Rows from block 5 of the fusion encoder of a small model that answers yes/no questions on an image's attributes, named by matrix and row number. Rows with one number belong to one neuron. Each number is 128 + 24 x the weight over its row's rms, rounded and kept within 0 to 255. All counts start at 0. Numbers have three digits each. After the name is the row's rms in percent of the matrix's.
After each neuron's rows are labels from the 100 texts, of 14848, where the neuron reaches its highest value: "tokens" is the input token at the peak. Only what is clearly more common there than usual is listed. The data: photos with spoken descriptions (Open Images, Localized Narratives). In brackets: how many of the 100, against the usual share in percent.
# fc1: MLP up (fusion_encoder.blocks.5.mlp.fc1.weight, 512x128), inputs 0-127
# fc2: MLP down (fusion_encoder.blocks.5.mlp.fc2.weight, 128x512, transposed), outputs 0-127

fc1.86 080:101127107170079136129108168120131154113123157142124116170131157105127116142133129129100172163110155106101144145123093155124127138112126166119069137137144118144146152108126140105130082128115131069112139119107163125149129054139120149109091153122145117088151149146075134128142144135117113160152079146167145119136125171134143141145126103125122146141129154096121123156114176075097148104113
fc2.86 080:150127124122140137116160113141105087100115136104113117099153129116119141143131096097145099134136106159161142110129159084095091117123155144107166102101113149134108075120102105130137182135130154159137128143173109110140104178128149117148158115124145153163092151116140111150157102146132163110102143095106102110110147104139127122165148174151142100109133095173138126068145124146182109156147
tokens: "outside" (21 vs 0.2); "photo" (17 vs 0.3); "sides" (9 vs 0.1); "dark" (7 vs 0.3)

fc1.467 096:135140120153140150117180113116128116125101114168144087135153159101158135184125120114160121137110177142115132112136149132123158159154082126158129141088132128107148152118126157139094132103109081080121097112147141140124160112096132110132139131142138123139126097137087155155145165110144156112106096089081090129115126140137130091123107155148166096131125115125083123127168081184127162111109
fc2.467 086:131139131128134137152113138107101119099149127126108146128105105137093129078155151117143118138145095096112141096157110164129100118099138095060125130151127157140104164128110104100149083121103158150137164108083107150119135101136093157151152148133096138092140109116178098111124127127104129143126153188178111120114118133178114157110188101125123141135135132116163116125111132087178131110120
tokens: "buildings" (40 vs 1.5); "sky" (39 vs 3.3)

fc1.166 092:145171119140145143158150114137159104105128140116116102133129118114157151115113121067149120114121162151127146145150161145129151125136107138146177140116092104103156101169103159102088121194164135124124120092117113124179160117108126138121148160111156078120121115137174115103113144140131128143069133093133100139113150129112131121096141135123153128075112113137126144143108051150134155123107
fc2.166 105:117103152116125102154124131154106159135098117175119117149137138139102103175128096179111161122147094117135086128128114108104132112132127138116103090143177161123087151097168125168161148080107158160130174186190118105085127134145149114125133129140087152144118144111104110164115122114140109114166137132127108111117072144131137145164109129111118124126135146130129080131121161126116109123151
tokens: "person" (16 vs 2.3)

fc1.235 141:139111171079164134130096134145124145136115166138116141081081129110113130165071102128131117146113120152168144149083149117141119124169137093114099096140129128085144127138140132133150134131126125168114089094161152070106141111150116149154155139141113110132104121145170185109102115109105170165146106128127119092131151130128135135135112172132121127100134121163145138082134161177117129143109
fc2.235 130:131129104164093161121159118083140116118153069120134138180166105158145102101163155143126135132159163125104074123174136160109153132137113127151154151150139158177103140133130102123072120126094107109137122147103103207159146162115140137111099123136140149136162120104096095151147134143151093103127111136126131143117090153143109133124130125114128133140146133099132134167102133101127129117164
tokens: "road" (20 vs 1.1); "trees" (11 vs 3.5); "bags" (9 vs 0.1); "bag" (8 vs 0.3)

fc1.47 116:152136114109131094141115132104140124139121105110097074120143172140130172117112190117159116143144141134114096115140138105116129122109145124086122146163104154126147073141129124109130113147111105115144124172167147113139185094088142157152123153144138157156094100139092169125108148131137117098089154137157185091119131125106126120105112162127109143123115131138128160122126113161201112155128
fc2.47 119:107138154169116129117137107109125116116133125141131174127113094113144085168179080128109143102105116135139140154140136158153113120141109138148118117078127112132101168124132140123102139091151138124107130071094103142119064135171102101096136107110109109132145134135155105116148126116146154141153134145086085172152133121135130162147149083122121105149141107137127089167143135094063119107092
tokens: "statue" (11 vs 0.2); "outside" (9 vs 0.2); "glass" (7 vs 0.8)

fc1.362 096:096094158121131150177112136144155150119126145139150121096126108139104163124152124153128098098139117105112172138092114104126150144119121138114135157182168126131166168093158123152104106094087130125135063188127159144154123114094106082139110152135121140137108152128148102103103094147146131115128142144134132115153105145102132187101149098151108152128083141112157106132106137105160126120157
fc2.362 091:167150116106120110097128151131115105112140120110098115129160158129168091105115131097123173130119128147146062138145116151122126123116143092131136113073116144139119115151113168135167130143152115126139178104104105089098120140170163175114121106106122126121077122110079156155137144115109140140105095110100125171111156138118129068158122147144155112160173121128117169089144131121115141105116
tokens: "sky" (18 vs 3.3); "trees" (15 vs 3.5); "wall" (9 vs 2.7); "dark" (8 vs 0.3)

fc1.182 068:145108140150128123098139124144146109116109094117144085155165126110110136111097107105140136143142158113142148112109131129143186136122095117128134102153118129164103173159125133120142122111141120146129092151128124077115121092134140147133147125103147098141133164131143134130093126140177058110104082087160139117127120134125143105126105128115170128125157156178064108065167157121110130087110
fc2.182 068:095133117146081161140156126095135106104120137148134165108090151147124131154158176169109111142112123135101137134085109156140085132162171147098106105117162116092125112089112147134123134154135158139136095130116138153113120147130099125116101112137094127110165134151084138133140107137122182118124162150080128090140150129123151141135133109118144141159094085116169114195097112127169099144127
tokens: "dog" (16 vs 0.2); "boy" (7 vs 0.2)

fc1.422 093:124126127132132130089150142086104115122156133137139135133129082099100123099140152117129139141158125137161155125130143113135107151139086094158142138112121143140169171126127120133103105104172122156119154124157145136120151159108109089130126139182148161139122160125167143111126124128127149106142142158147108039090144142110116078124136109114116097129148084107149107209124132088121126114165
fc2.422 087:146111133117133134159120135175139130144101126083125096120111142142151139136148122154111084119103134157133095134122126143161133131088164170105131128179150111090117118133136125124147142175092111125128129144112117118127102120137136129115170092101111133111138101105097121140120150134137098139144153113094138221162129152125099139154149124131158138165091164182092135116145108175117154159080
tokens: "people" (17 vs 2.8); "two" (10 vs 1.5); "four" (7 vs 0.2)

fc1.72 110:135096158129131120122163118178140169102126119108126128147119143097099132112116150110081134103110135168135118186133168115132152124099114131158079129083146110102125087156138152122130152138153120147172132131157115117134120076147116143159120110152161140120112119133143133127133113203096119131144110158074100102154158066116089112132110102138140126140096140118142114107157111118174134141123
fc2.72 116:123183133132119140157087148102112097142097139146145093128128126159179101132140107147158130107118114102091125059096086147148115104176141120108161124165099146137105151107133100121122085128099141102086099147099142131113122178120143122122138127115120080144144140121110113110102117083168142132139133121149153132086096162134157143139164123125111138122176126128128139150111173136093097142119
tokens: "dog" (12 vs 0.2); "bags" (7 vs 0.1)

fc1.98 132:117119174071130131131116112107127165142123138146111149113129140089162157120093114155144114146123094123107092151121134070122070102105118120077132159125075120158108134162174143128134145125124166080173120135153128085121098141111118162138129150128121136150155148174099144128085127135135113069108126134119133087099136119157144118107140076136137118116125134118119139145133107134164099103136
fc2.98 138:145126092189123140094139133151158094102146110101142122134131106170090095137154129097097137113114157139139142143158144157130176140132119157172116109128144127121131113101087160086094102125142100146109138123104151156162155120149141108110112074149121102139091119096175125122165126129123145192161129119143140180143098137101126150119129174131141130142144081106136135110136162124121156129112
tokens: "water" (17 vs 1.3); "table" (7 vs 1.7)

fc1.158 083:146132135129130097104149156100141121132131088112145176152086136102104093127104129124187125131172099135159102175144140110107138107129154148147102113132134134131119142114117162125134114059138083077126134137143121102144104158144097185118123096153130120137111140165102157102093096125124110094128138150116141129110121109084167122130161121109120146069093147125107150151111156139139155123167
fc2.158 082:142098153138104167157112119143174137105157134175141110116177082133152182141132137130079133139098158135141143083128126141149118135125131146126131139113116076090151118109148082139103142181098148133140117150122130134143125095114173078134110167117154105141160130120129091148146142131177124140134140154142110144165088161133070116123113121139110147142135082130135112124148151115099115124095
tokens: "road" (7 vs 1.1); "ground" (7 vs 1.1)

fc1.87 112:091139084132139092148136117094143097097105160092089150095077100139170152134139113132116143094143153133135101159151149058096134120143106140136112111123162121126112152129130154121129132100181122133161105167121125143160116125146144140104097150105114136142121119110152129112153132178140121124094093135120148118144149098146084143129147133162106109065120134139083114077104131147126134137095
fc2.87 111:172106184125110164141143146145134179146169131169176135160167133123124098097121114117120109147111107116093154124109114184146147113117142111134133129131097141107143125128126093114119085188104137117098120096161139120115160136128095115124161082131123124116105149113132136144105106071126124135153169127105124131138100175104161092139107122126165125166124108111167139163165131118140130120157
tokens: "water" (26 vs 1.3); "snow" (11 vs 0.2); "rocks" (7 vs 0.2)

fc1.369 094:143131141123130115114115149119101110121142151131110127146098102159106090118161197131126101124168133154147125143144124135109122122102093181170091132131121067109137105139161157151146093131120187154134121105106156130095131119111109123154096132148119131143155140135126104086105116137089133088128094118103126173138135150136115136090125106140122148077081112160083156136119116086111154160143
fc2.369 098:133117142127119140099129124152148162153123127114157117110173137098094146145116059136126160096092149109129151119107135150140126148149158094087127118169141181133101123106092121133113152133130070103113156162120131121147117126166178103114151121118138129123082109130142137156158166136163143157130137133140074105143134149111164095141120149118157102169163144097120095107129139180124133094133
tokens: "road" (18 vs 1.1)

fc1.510 105:102141188109150133129119096123140109090116147121111150118130136081094138127153127159160085182117114116123114124165108153148152099148125132112192164107083148108142144117157156136144122093113118140085157121085132143136128130128140132156155172140159143114145126150134105135117148122103112200093122140113177146078091137112135120131146126106114133118148087143129145116125097120149126177120
fc2.510 103:112119095168115113104151143138117150143100113122136093107165112171146120115106131089070161085110127120143137163087125105089088153128132131137114094179151105157102120125103102141137135136123115137144098133171122114133124117172153139121086074111163100146151132106156130140141112105142149067174118142159107125148148124138131154108109138155129105117134173111151150149159156119117109091150
tokens: "person" (30 vs 2.3); "two" (7 vs 1.5); "white" (7 vs 1.7)

fc1.204 074:142141088125119114106109111118129142138116081140147120089096111127134169111125121135179147111153151138128119107094128147158170099156141110155072118114138130100122158108124134130109101107095107115141132130104115106117118103106154112128127159218153104150128111119129150098127103139158108128111098098139112078106148157139133126116133154121200099158062114128116151092121132139115160124105
fc2.204 077:122111139137131128156164151077133112109131156127109151136159160115142132130176143116119105162091117101136151091141103095099122163124129140121160130161138100157134096096141137137125131134158139146107139117182131145138163125162118133140124124067083141119134128162080134144141118091123188101163131163103133123131123091101130098159131102090112158099151108137143125159160147104153070112101
tokens: "persons" (27 vs 1.2); "person" (13 vs 2.3); "two" (12 vs 1.5)

fc1.414 070:130112110145119072106097178124173173136129109159188088150108151162099136148120156082133129099122117145155169129121131124127107148091121152128083080136125100134158135151126139113135113053109113157129171144135099123126114126128137147121107122132142133119108087126089133117097142119130139126153122106107100082130109120109124127124115121142196119154123133131086127141162089112123152124099
fc2.414 075:151114124107112148152152133111103112116099146110107137130169119104170121122149081162116118152142106097152134094159147138124093115154128130100132196138094163115057117113130103157121123170142142125140066149096165131129158115131098124162136100136119140155124115109151133157140144125131150118082135168136098168106126106118134116139162145110101166121128088117148146126091174162160122122125
tokens: "persons" (12 vs 1.2); "people" (10 vs 2.8); "sky" (7 vs 3.3)

fc1.6 107:125105134104139151128084133129138163141132134126138122129137126147111166121147122110109106124107114179088119146147149085140146160087110116135113137120153083133129090106102098134133144136157150130079120147127101114116169089164155141153117109078125162152160157154083119150099114122153132157150132099147143150088110122182126113129119093126099136086128118119111104196116157130107097129074
fc2.6 107:156164133137109146132151129156116108125106145128146165128139132114131063126107134158124167112179160105166127133144072142141098097141129131139153124164109179128135146128120193127138133120089110130155129140130173143149088153118092131105139126151120088128101103113170112130138146120123094124119112131111124097156168119083131134134103178104164113156119114131148094075165129135162147125150
tokens: "dog" (18 vs 0.2); "bed" (12 vs 0.1)

fc1.479 079:106119109132133137129114139168119136170117129126134067121102150110157132141114124126133135123109085138097106153123091141148156147149100141200164155131123145094082134148125117129120172141160155141118137158145107126129152132113051133179119150180166115115142145137163147113140187127153132117114143110095126121083098103115075117119097139087170122133115134129150116117118143138119124119117
fc2.479 075:157175118158122137128132132067118076129129137124145135106127124181129129085104113150097102137136147107165162124137101094161116098143123110107102154141168127136143122135111127088154143154129126164142126080135133124134124089117111141126137110119093139164114101103086134094137133102104082154154116143155113102124097130120141188111191126130121131163149103150118113161096144105178102125118
tokens: "building" (19 vs 1.3); "sky" (19 vs 3.3); "tree" (11 vs 0.6); "food" (8 vs 0.5)

fc1.96 112:148158158119118111121130122138128118112119128151097143144132109132141157142119125173114101164133118109125143186142174153135111138104136115124103085082155122109161133131127112127163113186129138110113160167103083105080129142110123105156146114132148096113120144098116115075143128169176156130175141121093122124111157131145137140175160120162089087149124116080133168093146122130114143113106
fc2.96 117:114129134130148127154140162114130146134131135113186136132151165151121110127160098066119156122137142142153167061130100091144170140150118168140125163171121100157104129118141141133082138099095107160128112122165192119145121107147119172133102105124133168134149141141125149177121134085128121137082132144111127113122091107123120116100107104115156155137130115119100088142087124109153109149129
tokens: "water" (35 vs 1.3); "dark" (25 vs 0.3)

fc1.346 096:086116093099139138119142153140124104141098165124098134100091194146134128095115118104136154141127115151111114150123120163104139145098136122164151084150153127113129162130115119115169133156168124163194134129131098159118146108156129128121140113144141116100131083107121092104145118114110108110132094135086191168158099109156170104142122123147165122094140107095130125110119172144131148111142
fc2.346 095:145124138123102114108101063115142160131155114125137126161150067108150116140136126150116112131114111098126129092181134114135126107126116153104155175086134104125121123120144119119083128108106128132093143125126117105152110162067120113128137151081135147164117156136158170170130128140140146140135159106134060083104125147095076146104149146125094153157120126134123136113143070111125150137141
tokens: "buildings" (11 vs 1.5); "person" (8 vs 2.3); "sky" (7 vs 3.3)

fc1.223 110:133130099151076127147130105125145127090149136169107115123117152136122148074140129107108152131107143096126115130137145121165138131130150145123176168138101110111077161119162142121091140164181153115111138132104143158095129156107189083121142150151122114142090103158086112147112139119140142118135109189119174118090131089168103132130100108139120145142146120117157103136134126131102161122091
fc2.223 113:143156156100166131097108160158119134149086125088149141146138114116122093153092129189102121119164116145125152155128094131090128135155099099103096102125156159143154078136116147134172114113072069159134127129141117132137132109161089151126093102094154129152169152089170141121119146148135169138099126097141124117124115151107139115091126158114143117108095141165115123124133135120111110142118
tokens: "statue" (14 vs 0.2); "sculpture" (11 vs 0.1); "surface" (9 vs 0.5)

fc1.271 117:114097117162122181134113122091133129126171099136130137127146142156105098078147147140142177091080144158091120123124148157116163139131147118149117108138118120092115144155129110149115141149121167113101090130115143136131153145074156149133121128069127145114108135134119149133131129123106106114138107153125188125111135114105120148135073062139174142121109077136132108135098111135111173100111
fc2.271 112:147158126104100111133145135163123123115097161128126137124100098108132157178122131100110108177159117116174129139142081086129109134156114137114141110115153120139133086110104162122145117107114089146134169132166130139141115137185087097124160123160147115149126126123119097133105094134170172125120170118124096093147140145135135116123160155102090096122137190119146141149184165138133103131144
tokens: "plant" (11 vs 0.4); "flowers" (9 vs 0.5); "flower" (8 vs 0.4); "leaves" (8 vs 0.4)

fc1.24 099:088158112137170178092090103124150114121132105150123140146135095130131107146126116116101152132126136051119096118111099165104097157082112130146144114135091151092100119103167140121130132127147114120083127124141125172135116147109160113126135143152134124166126183160122159120186139153147137146134103123171123102144094160102155125109096111122141164103121080152138147149140139112104146119106
fc2.24 110:150127130149099089110152122122133129138114155109118096091128150148140168135108134110157127117125077192126149134150144122138159094171132109099120146117134145177143132111105152114116107121129132146183128153126122088099150120154082182144126087123138105105134075105152103145080124099115137136099164131092114132113138085145083144153157146143118102163122160101101106101132144146155117130151
tokens: "building" (26 vs 1.3); "buildings" (24 vs 1.5)

fc1.263 112:172095119162160119155140115124126111098118147119121153093146128140150170099121128140149115164113090139139118108105149128152142088128116146164088131103163081155127139114147132154133133105158100150124144112121149117139100156089144084127124130083142115123117136146130154148068120194097127100115098134136133131107133109125123106082098084169168120133112123139126110119116125067163151086102
fc2.263 117:093147132114111137117154165141111109164153123132112117169120126108100087143151139106097156102099150125113122131162101133131086149132140135096143115123093163096104073123095107108126133147125147125115117151140127125089175083171108114153126118127100140141135131132111111110175123096175141148149178139114143110171134139136156136151165169070113133112124148112113137168139152168100103166100
tokens: "persons" (20 vs 1.2); "person" (14 vs 2.3); "people" (14 vs 2.8)

fc1.239 086:135124147125102108146152095128150076097094180064100138171141127148158120108158137182196118111139098120080119129110158123085143114101152139109119139145112183132110141158087119105111149106154146139123117145143143121105104093133160154131111122156155132115130147130132087092130175122143132111115126123136116176113134141083122134143118112120147129131144118101128125120168160162126137111167
fc2.239 086:123120121153130127140112086113121151148146096194105095140105161114139091128094133096079124124118138145180156170113117125152146166172110147128162136147135097115123132118132100153106131134092105114128155135144122124147174148142122146136144114125127119117139143134126165143162049137121079113153149108129128084089176144116151126149131132121134144101104101139133106120134092103124092130064
tokens: "statue" (18 vs 0.2); "dog" (13 vs 0.2); "car" (13 vs 0.4); "bird" (10 vs 0.2)

fc1.499 122:098154146155108155089098114138114135140141169111113123116113112147152172130117094131163130107108113077101103148141103085183089110110107125113176129180123129090119158087130123116093085117142124104106144139144106104123095072112147152148156108112143153138164166093076119138112108124131122150151118160141119151137125111135123142134151106126126140099169158148154134119130128187123146131136
fc2.499 124:167099088086130103152139110081158144123127113154132143131161151134119078127116128139088100138138136155149118139140132176078162150137150169129111128080141136161103084172134126103164156132131153136144099124115131146141155177153094114124104156151134124110105088144187140153153141125119133123094136109130163121118128139092122141113134170150119093177112094125103162116150120109150115135115
tokens: "dog" (10 vs 0.2); "smiling" (8 vs 0.5); "bed" (7 vs 0.1)

fc1.157 094:123125086127102119164138145147128139104144140124177139124125169103145122120136147150158176134111112079098150155121136101134143165131098093125102147105155102119116157120114174101160094141169108102136114146126131115118184157137110080153163152149118118155156115110111092122179109146105127170115137153113130156132114142145126118150146096148145100106122124174118152150126110086153180147167
fc2.157 092:124085159113149145082140127133132124149130111152125146129146095118120117102127122111116115135111149150145116118150143174123123105145128173127184138130178132116158139133131098128113136106089137157135148108116106165137076134105097202117094110096156136101140112133180150139119123104127094073167109096158158122128154148170140141105128170112111191118123127131134146125106101134132093113094
tokens: "buildings" (15 vs 1.5); "lights" (15 vs 1.1)

fc1.250 069:121158068152151103161135132158122167127117158103130090100101150122120152126150129150130132145109133150117142168130115131136119123131093062124114139112089118110107121111096135128158143140093133143098125185133121169100096111115163085125104133147123067129093168194143136110114111128106132132141125109110094126114100158113122081108110164152110137138102150103123140118092146115153092129096
fc2.250 073:119148151102098162076114079104113092095150114127122144139145074123148135140170164123139092103131141105143134113105130077137118122107117183061150125139191153154140116133145145116129107170158124138121147113127140110136135105111108173139140133119107195116147122107067134113121148121128124117150116157137159146117114148123137147157148127119125130150160104166108132159150156146109162134129
tokens: "water" (17 vs 1.3); "table" (11 vs 1.7); "boats" (8 vs 0.1); "snow" (8 vs 0.2)

fc1.380 103:084083150128160125105163108079150118113128137093144172124138183107122152092153119128113139123140098083151120157160163137151157144187148175088188155131095143201143157170164098095130124128118143150095131112157123148095140124118114136122133120140127096139125134156111110117128096160101135141148132114162122131118118147117111124132126122113131154150128106127121109131108145102109106159123
fc2.380 122:110165123120150123148151120141139129151108145153111111153102134145126107134096160168119112136138131144128133073079136118118135095112112116086152156125172096082157139144124110114132133139164090162133149092137094109149102132110090130110131114092121193089153148165124167101135154140123116136134125123099132098129155140126139111117105113142136146121124203147124060129105141174168140124130
tokens: "people" (83 vs 2.8); "man" (8 vs 1.6)

fc1.45 072:070147077147161097114129116109136101134104159123108138150143124120155094150134094124117135146125154107155136136160122146103115160155135132104102117095129133162101123141120147128139121138157137120142127165090098133108149083105091095131103145115143119109136165134142182137082132095133150127125120133174109126128129106117062120154123120120098147062189098141153123127076134140132158137165
fc2.45 067:139147133089146107123162150101088118116152124172155166076135106120081139126088139127131147157110088094160116145133152146172126147135116092141127154093159158103151134094141143110139105104168129148154132115143107117112144114091160121109135121146094172163110092133148136127125113133097103123139135136115115101163107120120176151100114150091125138177081138110144075125110121122166133112098
tokens: "standing" (20 vs 3); "wearing" (10 vs 1.6); "people" (9 vs 2.8); "sky" (8 vs 3.3)

fc1.170 097:129133123147163132164131126170135137105131133111162122111123144115096119142128137104108143116116117140117139150148140173196151163129130127087110125162112112093155131121126144120123150122120094168149078153143187121108153145088110110133121128102129142104144091066139150128148107090131130136154126132156089115179130167145127144148104139076137117148108173179113150107177140125130116145170
fc2.170 084:105089109097115104123107123108150102144145126115138124131162113168149161117113095146162116146124158105144121126128093066086081106126187134170135107100161160149128119116143131123094108096120153120146168090127093123119130158181145130139126128162142076107119128153156108135096162158127130143120135168119154167118127130149143121094139150165088140106126089131137123122084137120128160159121
tokens: "standing" (21 vs 3)

fc1.44 090:130139210095168096087137153093103105124140116149144110141147134157138137107138100109098124134112147153164145129140132082135091111081158178119114118126133100175131163110121129131141141083083113123123056125109138098114107096100134151155131134099134148118162134142128138121129131151105151162134110106140151131119112139115101164151109141128163134120124086121100138160115156153107167100143
fc2.44 084:120141083141101182146153132172155152127157148112127154127099135145115151134117139128172125132133138115125132138133130154157188136166124119129150146146122143126132111125144130115100133150142188106125188128148138127191172153166087114108113118152148142089083124118145110117121163130141122137120123114080098106134151120128131092142164145105096129167129162136148143065108130081136102144108
tokens: "sky" (46 vs 3.3)

fc1.327 140:156123131134123120123115158114170116144118126151140108190102141158136133091071131066128108109133167117109121158109122150104126117103163100115089129095110134125142104148136081071143128122138136114122084117139148126100119176108164148126123134131156114127123083153099142137144121174170101119114132141132146064149111103121123148134103153164134124110114110113153156130126164098160137176101
fc2.327 145:094171118123131125118151110124102140124139135109113144056154145138132106143156100167129171128131092139139159110156125093156133115181089160155157158169100120124106147113094156193108108124111136158133121147125128127154132101135094131127132151113105130175132178125159115110108148063129174165141109124117117158108133143133108133130149122084132103139154101149114112130133146162108125099145
tokens: "water" (8 vs 1.3)

fc1.247 085:119093108115126141112169133111107132135158107136170127074156121127101145156124114125180104153072154149105099146110123157150149184104142105152146122129129124144146184119117121140148078083110119161141144107141107119121131138128122111149096152164178117110140126136128115124104128133118104158121110162105150129104162112136176086094139143139134123131129137167117100131133115061156145128077
fc2.247 083:150124174110107130160121134137114158117099166124090117178119143142137139125130128120083156070180109131128120105152122089100091066148133169141123140127131139152120080114125108127129143133149172127116088130115130127131133125131157126135152087107070113148134109123118133129142133129163150096133121103147132127135104151117133158176172145117114148168112126123118198125143102181113105142159
tokens: "person" (47 vs 2.3); "people" (32 vs 2.8); "persons" (9 vs 1.2); "man" (7 vs 1.6)

fc1.119 130:154091083111121112128143146112085134127139130144160108149110112109136112139134135142150132125173130127098105162140106117110170090135099119101119138136111113115148174126149102113136187131124119121112121167099146110164132169157146083143128116178136138103107091155144165199103131087092145158122132170141136172129106102112185141134106136127102148155142171142131113118088123126136138122113
fc2.119 129:116153155121110138128101119155165104127120098109086135100127153136121133093117115121095140097096130113129120132115161133136078166113161113146157109123165124170125090112118149132136058128134144159153131100128112165107126082098130191131142135100123118161156137109106114082142124137139106113121120099125106084148155144153077121117142134149126120107107065101140147115184152125102099117136
tokens: "standing" (35 vs 3); "smiling" (7 vs 0.5)

fc1.506 071:132118109180157134129116140133114097128133123088118137120161124144184126103126099102098137147113121134154162122149107132134121165107103151120157103101142121133138104135097095121077098178114141163133159172163143107129117159134116135095147131100174126126150096129104105164139144141153169128097136081110150142099125167109078134140113153153076145086124135127105106089151114092145103102119
fc2.506 084:133149183094126115151123125084140149129104124155135128167098146114088135154141125138143138108155157099134113095094144098119157083149150091137077154130102156116108116127132151113143133092145166106109094074116108167111152103161128078156132135166086132114128171117124125129115112140113126112168122168145105111131156113120151135095147103121157109164113143123181160142124137120134137161167
tokens: "sky" (45 vs 3.3); "people" (38 vs 2.8)

fc1.233 104:120160130134112129143114136094112096151107123091127091113148107144087141126122150139117170084102096141128149111175103128153107114135172151095147126181100105095125187130079139128134151135092123163146132133169109097125178124147116085113130116158117146120131098126157082118114157098115093122150148134112127107118166109133139167137138133123114155162074163148137096126101107124161132130112
fc2.233 097:130098123116141115125112135177147163108160110108112146151136147148181104148119095138123104157140172129184135169083160112112160137125107117116117137109157128173115095094208131151095124120153136126102140117093154152124105151140132159156145137133171138100149149119151162118135085190123163109114123131123118146148116130120092111133128150143115144082159089113135151108133148120125120130150
tokens: "sky" (12 vs 3.3); "sides" (10 vs 0.1); "wall" (8 vs 2.7)

fc1.168 132:148127108061149126137114100120137145176117096130138161155149140163165093116160106123085146141171157102153069158138111136159167126118133119149165110113167156118122108139106153136142169110106114107142179127138138145125123115119163126138121131137184133134108121110140146162145129163112119120130115121117162103075133150124162141118135112107116126097092092097101094173122104153140103108109
fc2.168 146:141141152182112118107135167119130096084112145148115091105102111100118119138103136133144113087109103140124200103121108122089114101148097123118091135157112120144124137128147118115123072138139128140138080155145147152123119132137102145123122078128078102124149132125134104120131113098165131153147150134098102112151136123107100111138113129167145115143173157163172132068160176087127143132126
tokens: "water" (21 vs 1.3); "glass" (8 vs 0.8)

fc1.490 127:122131140097123122094162105142133162126134159130128121109126137117143146091161138139112130146146101136103144178151086132150109106128107136113106139131148120106182161146105093161146178097132128151130157128124089122139128158084158154132143114122155132088125162132097143070116109097086119152117109133135165161169163104146112154122122167113106134106124071094096110161148110140130123180157
fc2.490 132:118112151159115137150116139126160089123120113115130109129133117133099101177115108137142121101102146128149097104115151116122145166134144140171151085103105116144062076128144140121121087146093110082130112148133180137128114109155129112118127134131118116151151103105175107180122151132150117104130144143105107127089093169092135108128138114137144115130135163157153160076138136117110146053106
tokens: "person" (17 vs 2.3); "surface" (16 vs 0.5); "standing" (8 vs 3); "sitting" (7 vs 2)

fc1.478 074:091141135118101103118170133110126115144122109184126118160147146125129115130133163109135156145088133066106126130153154116119103157106123118152117136105169122140130146126148103131131130165142122189130088149081107112091137128164138151147138124127166122096134134138135158162128144152126129085081119067105145119135098112135172125139095148143131134151120122137141157183062130096104106125096
fc2.478 083:161139100118156177124099132154144123154155154073150111090118140102118148099122096173126103110105162147142103138118077132142132077169126144127164151137114136134126120136100122098148110069131139088130164120149126159138115158097129110091124131117122125133111144128114112111112130101151121146177114157151099141114174139126156145115142122131122087112121147114108105095184114200133131113151
tokens: "buildings" (8 vs 1.5)

fc1.162 118:141138141111167135142131109128119168144127174111111110182119122129121112142126153150159152143135118138133111121132132121157160129106186132098154106104165134121116133083119097121095162170181092121161088130134162138125103123127077137128155153158113104077120103149132095140138153150125109087064119121168137120128149168135101103097133116103144140106110118108138133105154168151119157148095
fc2.162 102:121120112120121129095093131130119074104134088150131139107115157143159139099112074114085110136131134108093156153127139159122136139180096126137120154139142156146118121162146164138182103075084154134125145117157110117132173134117174093149131147086151139135143165089108145119113091125153133198163131114104088135129111113137138143165135131148115142144149127127154134144142098106134096101141
tokens: "standing" (27 vs 3); "cloudy" (9 vs 0.3); "black" (7 vs 1.4); "man" (7 vs 1.6)

fc1.67 080:135130119171143127141147161123097172122136114077143098122147139095127114106112162133118137127133101157163117183169155133074163105140127136105095105133151135152133155100121190107136083141116083101161148157123125121159098129133113114174160093153152159133117134129090148105145124121114113077123131135083102134140104147097160147102149112100083156128113155106126133135124140130141155134150
fc2.67 080:098089146093107135102109136142124086115143137171118154129140127130160137133155081094146147100140117157099121072082124117149118116107122115130130122131096149131092129147131082151149141111149180160101127113110110126109138146125122137100131146100094114145163104123133108159118107145145148154149102111146161122117130124146103070170126121147164112141152068111136134103149126092062090135096
tokens: "outside" (10 vs 0.2); "boards" (8 vs 0.5); "woman" (7 vs 1.3)

fc1.230 090:092122088166148118125098148140120168131137136151170152129132118123143150095163099122159088137123138111140139118146128134168122136150070137102131128135129151151138092131096062100152117160101139121149132106108108142111161136139166127136110089138133172118114150128135148117123096115120126162111105132078131117179123115107143138144116113081135176084151124140161131086089086113117084119162
fc2.230 094:175167179108131157125150083121141085144112136077086137131124132132117103155071130127096160138151102154130097118117137119072159136117163106154120139079088122108133167154130160136112108107143124121118154147150099130126139119121110093094111155126108104135131109130146118136123131146130118149146143124187146152107143133137111116102111172146144078152122159126100120165121159171117173107132
tokens: "water" (25 vs 1.3); "walking" (9 vs 0.5); "standing" (7 vs 3)

fc1.134 103:111122110106111123112129081118128121115110124133092139137126131146089157132133121153106142119127147096136095141122096138144113153150098091145105142137137131112161112101147088153113127105138127096121108129112160109108146105130105114125139097118159184122089123144101144091139159143076129094133146156037120145108096139126121126104203147152119098117144131115120145162104118177141188106136
fc2.134 099:134113136142117139158130150142152157141112160096155096132163124110128127148126132080153137136112111134121167137121148133121151096134160156125152133147122124122073103167101170073121131118143132153124118162128112174128109095119138152132117167136107084159176112110179092174109147082129141136115144099179112094142128146119112100125113089113139154100127113140134116065141140081154123111125
tokens: "sky" (30 vs 3.3); "trees" (18 vs 3.5); "tree" (11 vs 0.6)

fc1.99 120:116144158113097119134099150121157111154119132110141160153121123159112081118130123153161118112114118134116179176094155190087111148143076118101143147115149145152124126112126098142180166129124151126110162093120116141171150138114120139132155129104154169129137131129072131112117136141132136103176139142153160138098122138167077108116146129108126127117169123126130177143167132142141182131141
fc2.99 125:139087101142134129104154102136137159114128126162133108096137134103134185156129117088097130158149115114154087078134116104153126128122170126149118088125113106147106147129142166124091083124118096117135094166136134131073104099135152081117080094156147088149123117126200118147153108142118111148091124124092091108168126108127135136109099143137142134112108132158115118095104132131128105111140
tokens: "person" (10 vs 2.3); "black" (8 vs 1.4)

fc1.293 076:075142146094139109130139105098093147112151140123146126108107137140103155097130147086110145135144115121158124108131160121094138111151104148142160110133142099104116105099108092109168137070116165115143095143127173123155099107135156105138120114098131134163095186182082133152099144107117126101128116164113131137108096105113145150144158110135158167103123120125101138116114130139116084170176
fc2.293 076:173131096205140123108119164151141134128107144125106129136171104131150088162130120166119133108094164139135149136125088118132154113114137120108110147101094127145149134140136131128107148153129101118102150138112116120153115126124064132141145169164130159110181073099135133081133136150154141159124127108158130107129177159134117129131117145141095064142135114128124149167084142097142149099116
tokens: "outside" (38 vs 0.2); "inside" (10 vs 0.3); "sides" (7 vs 0.1)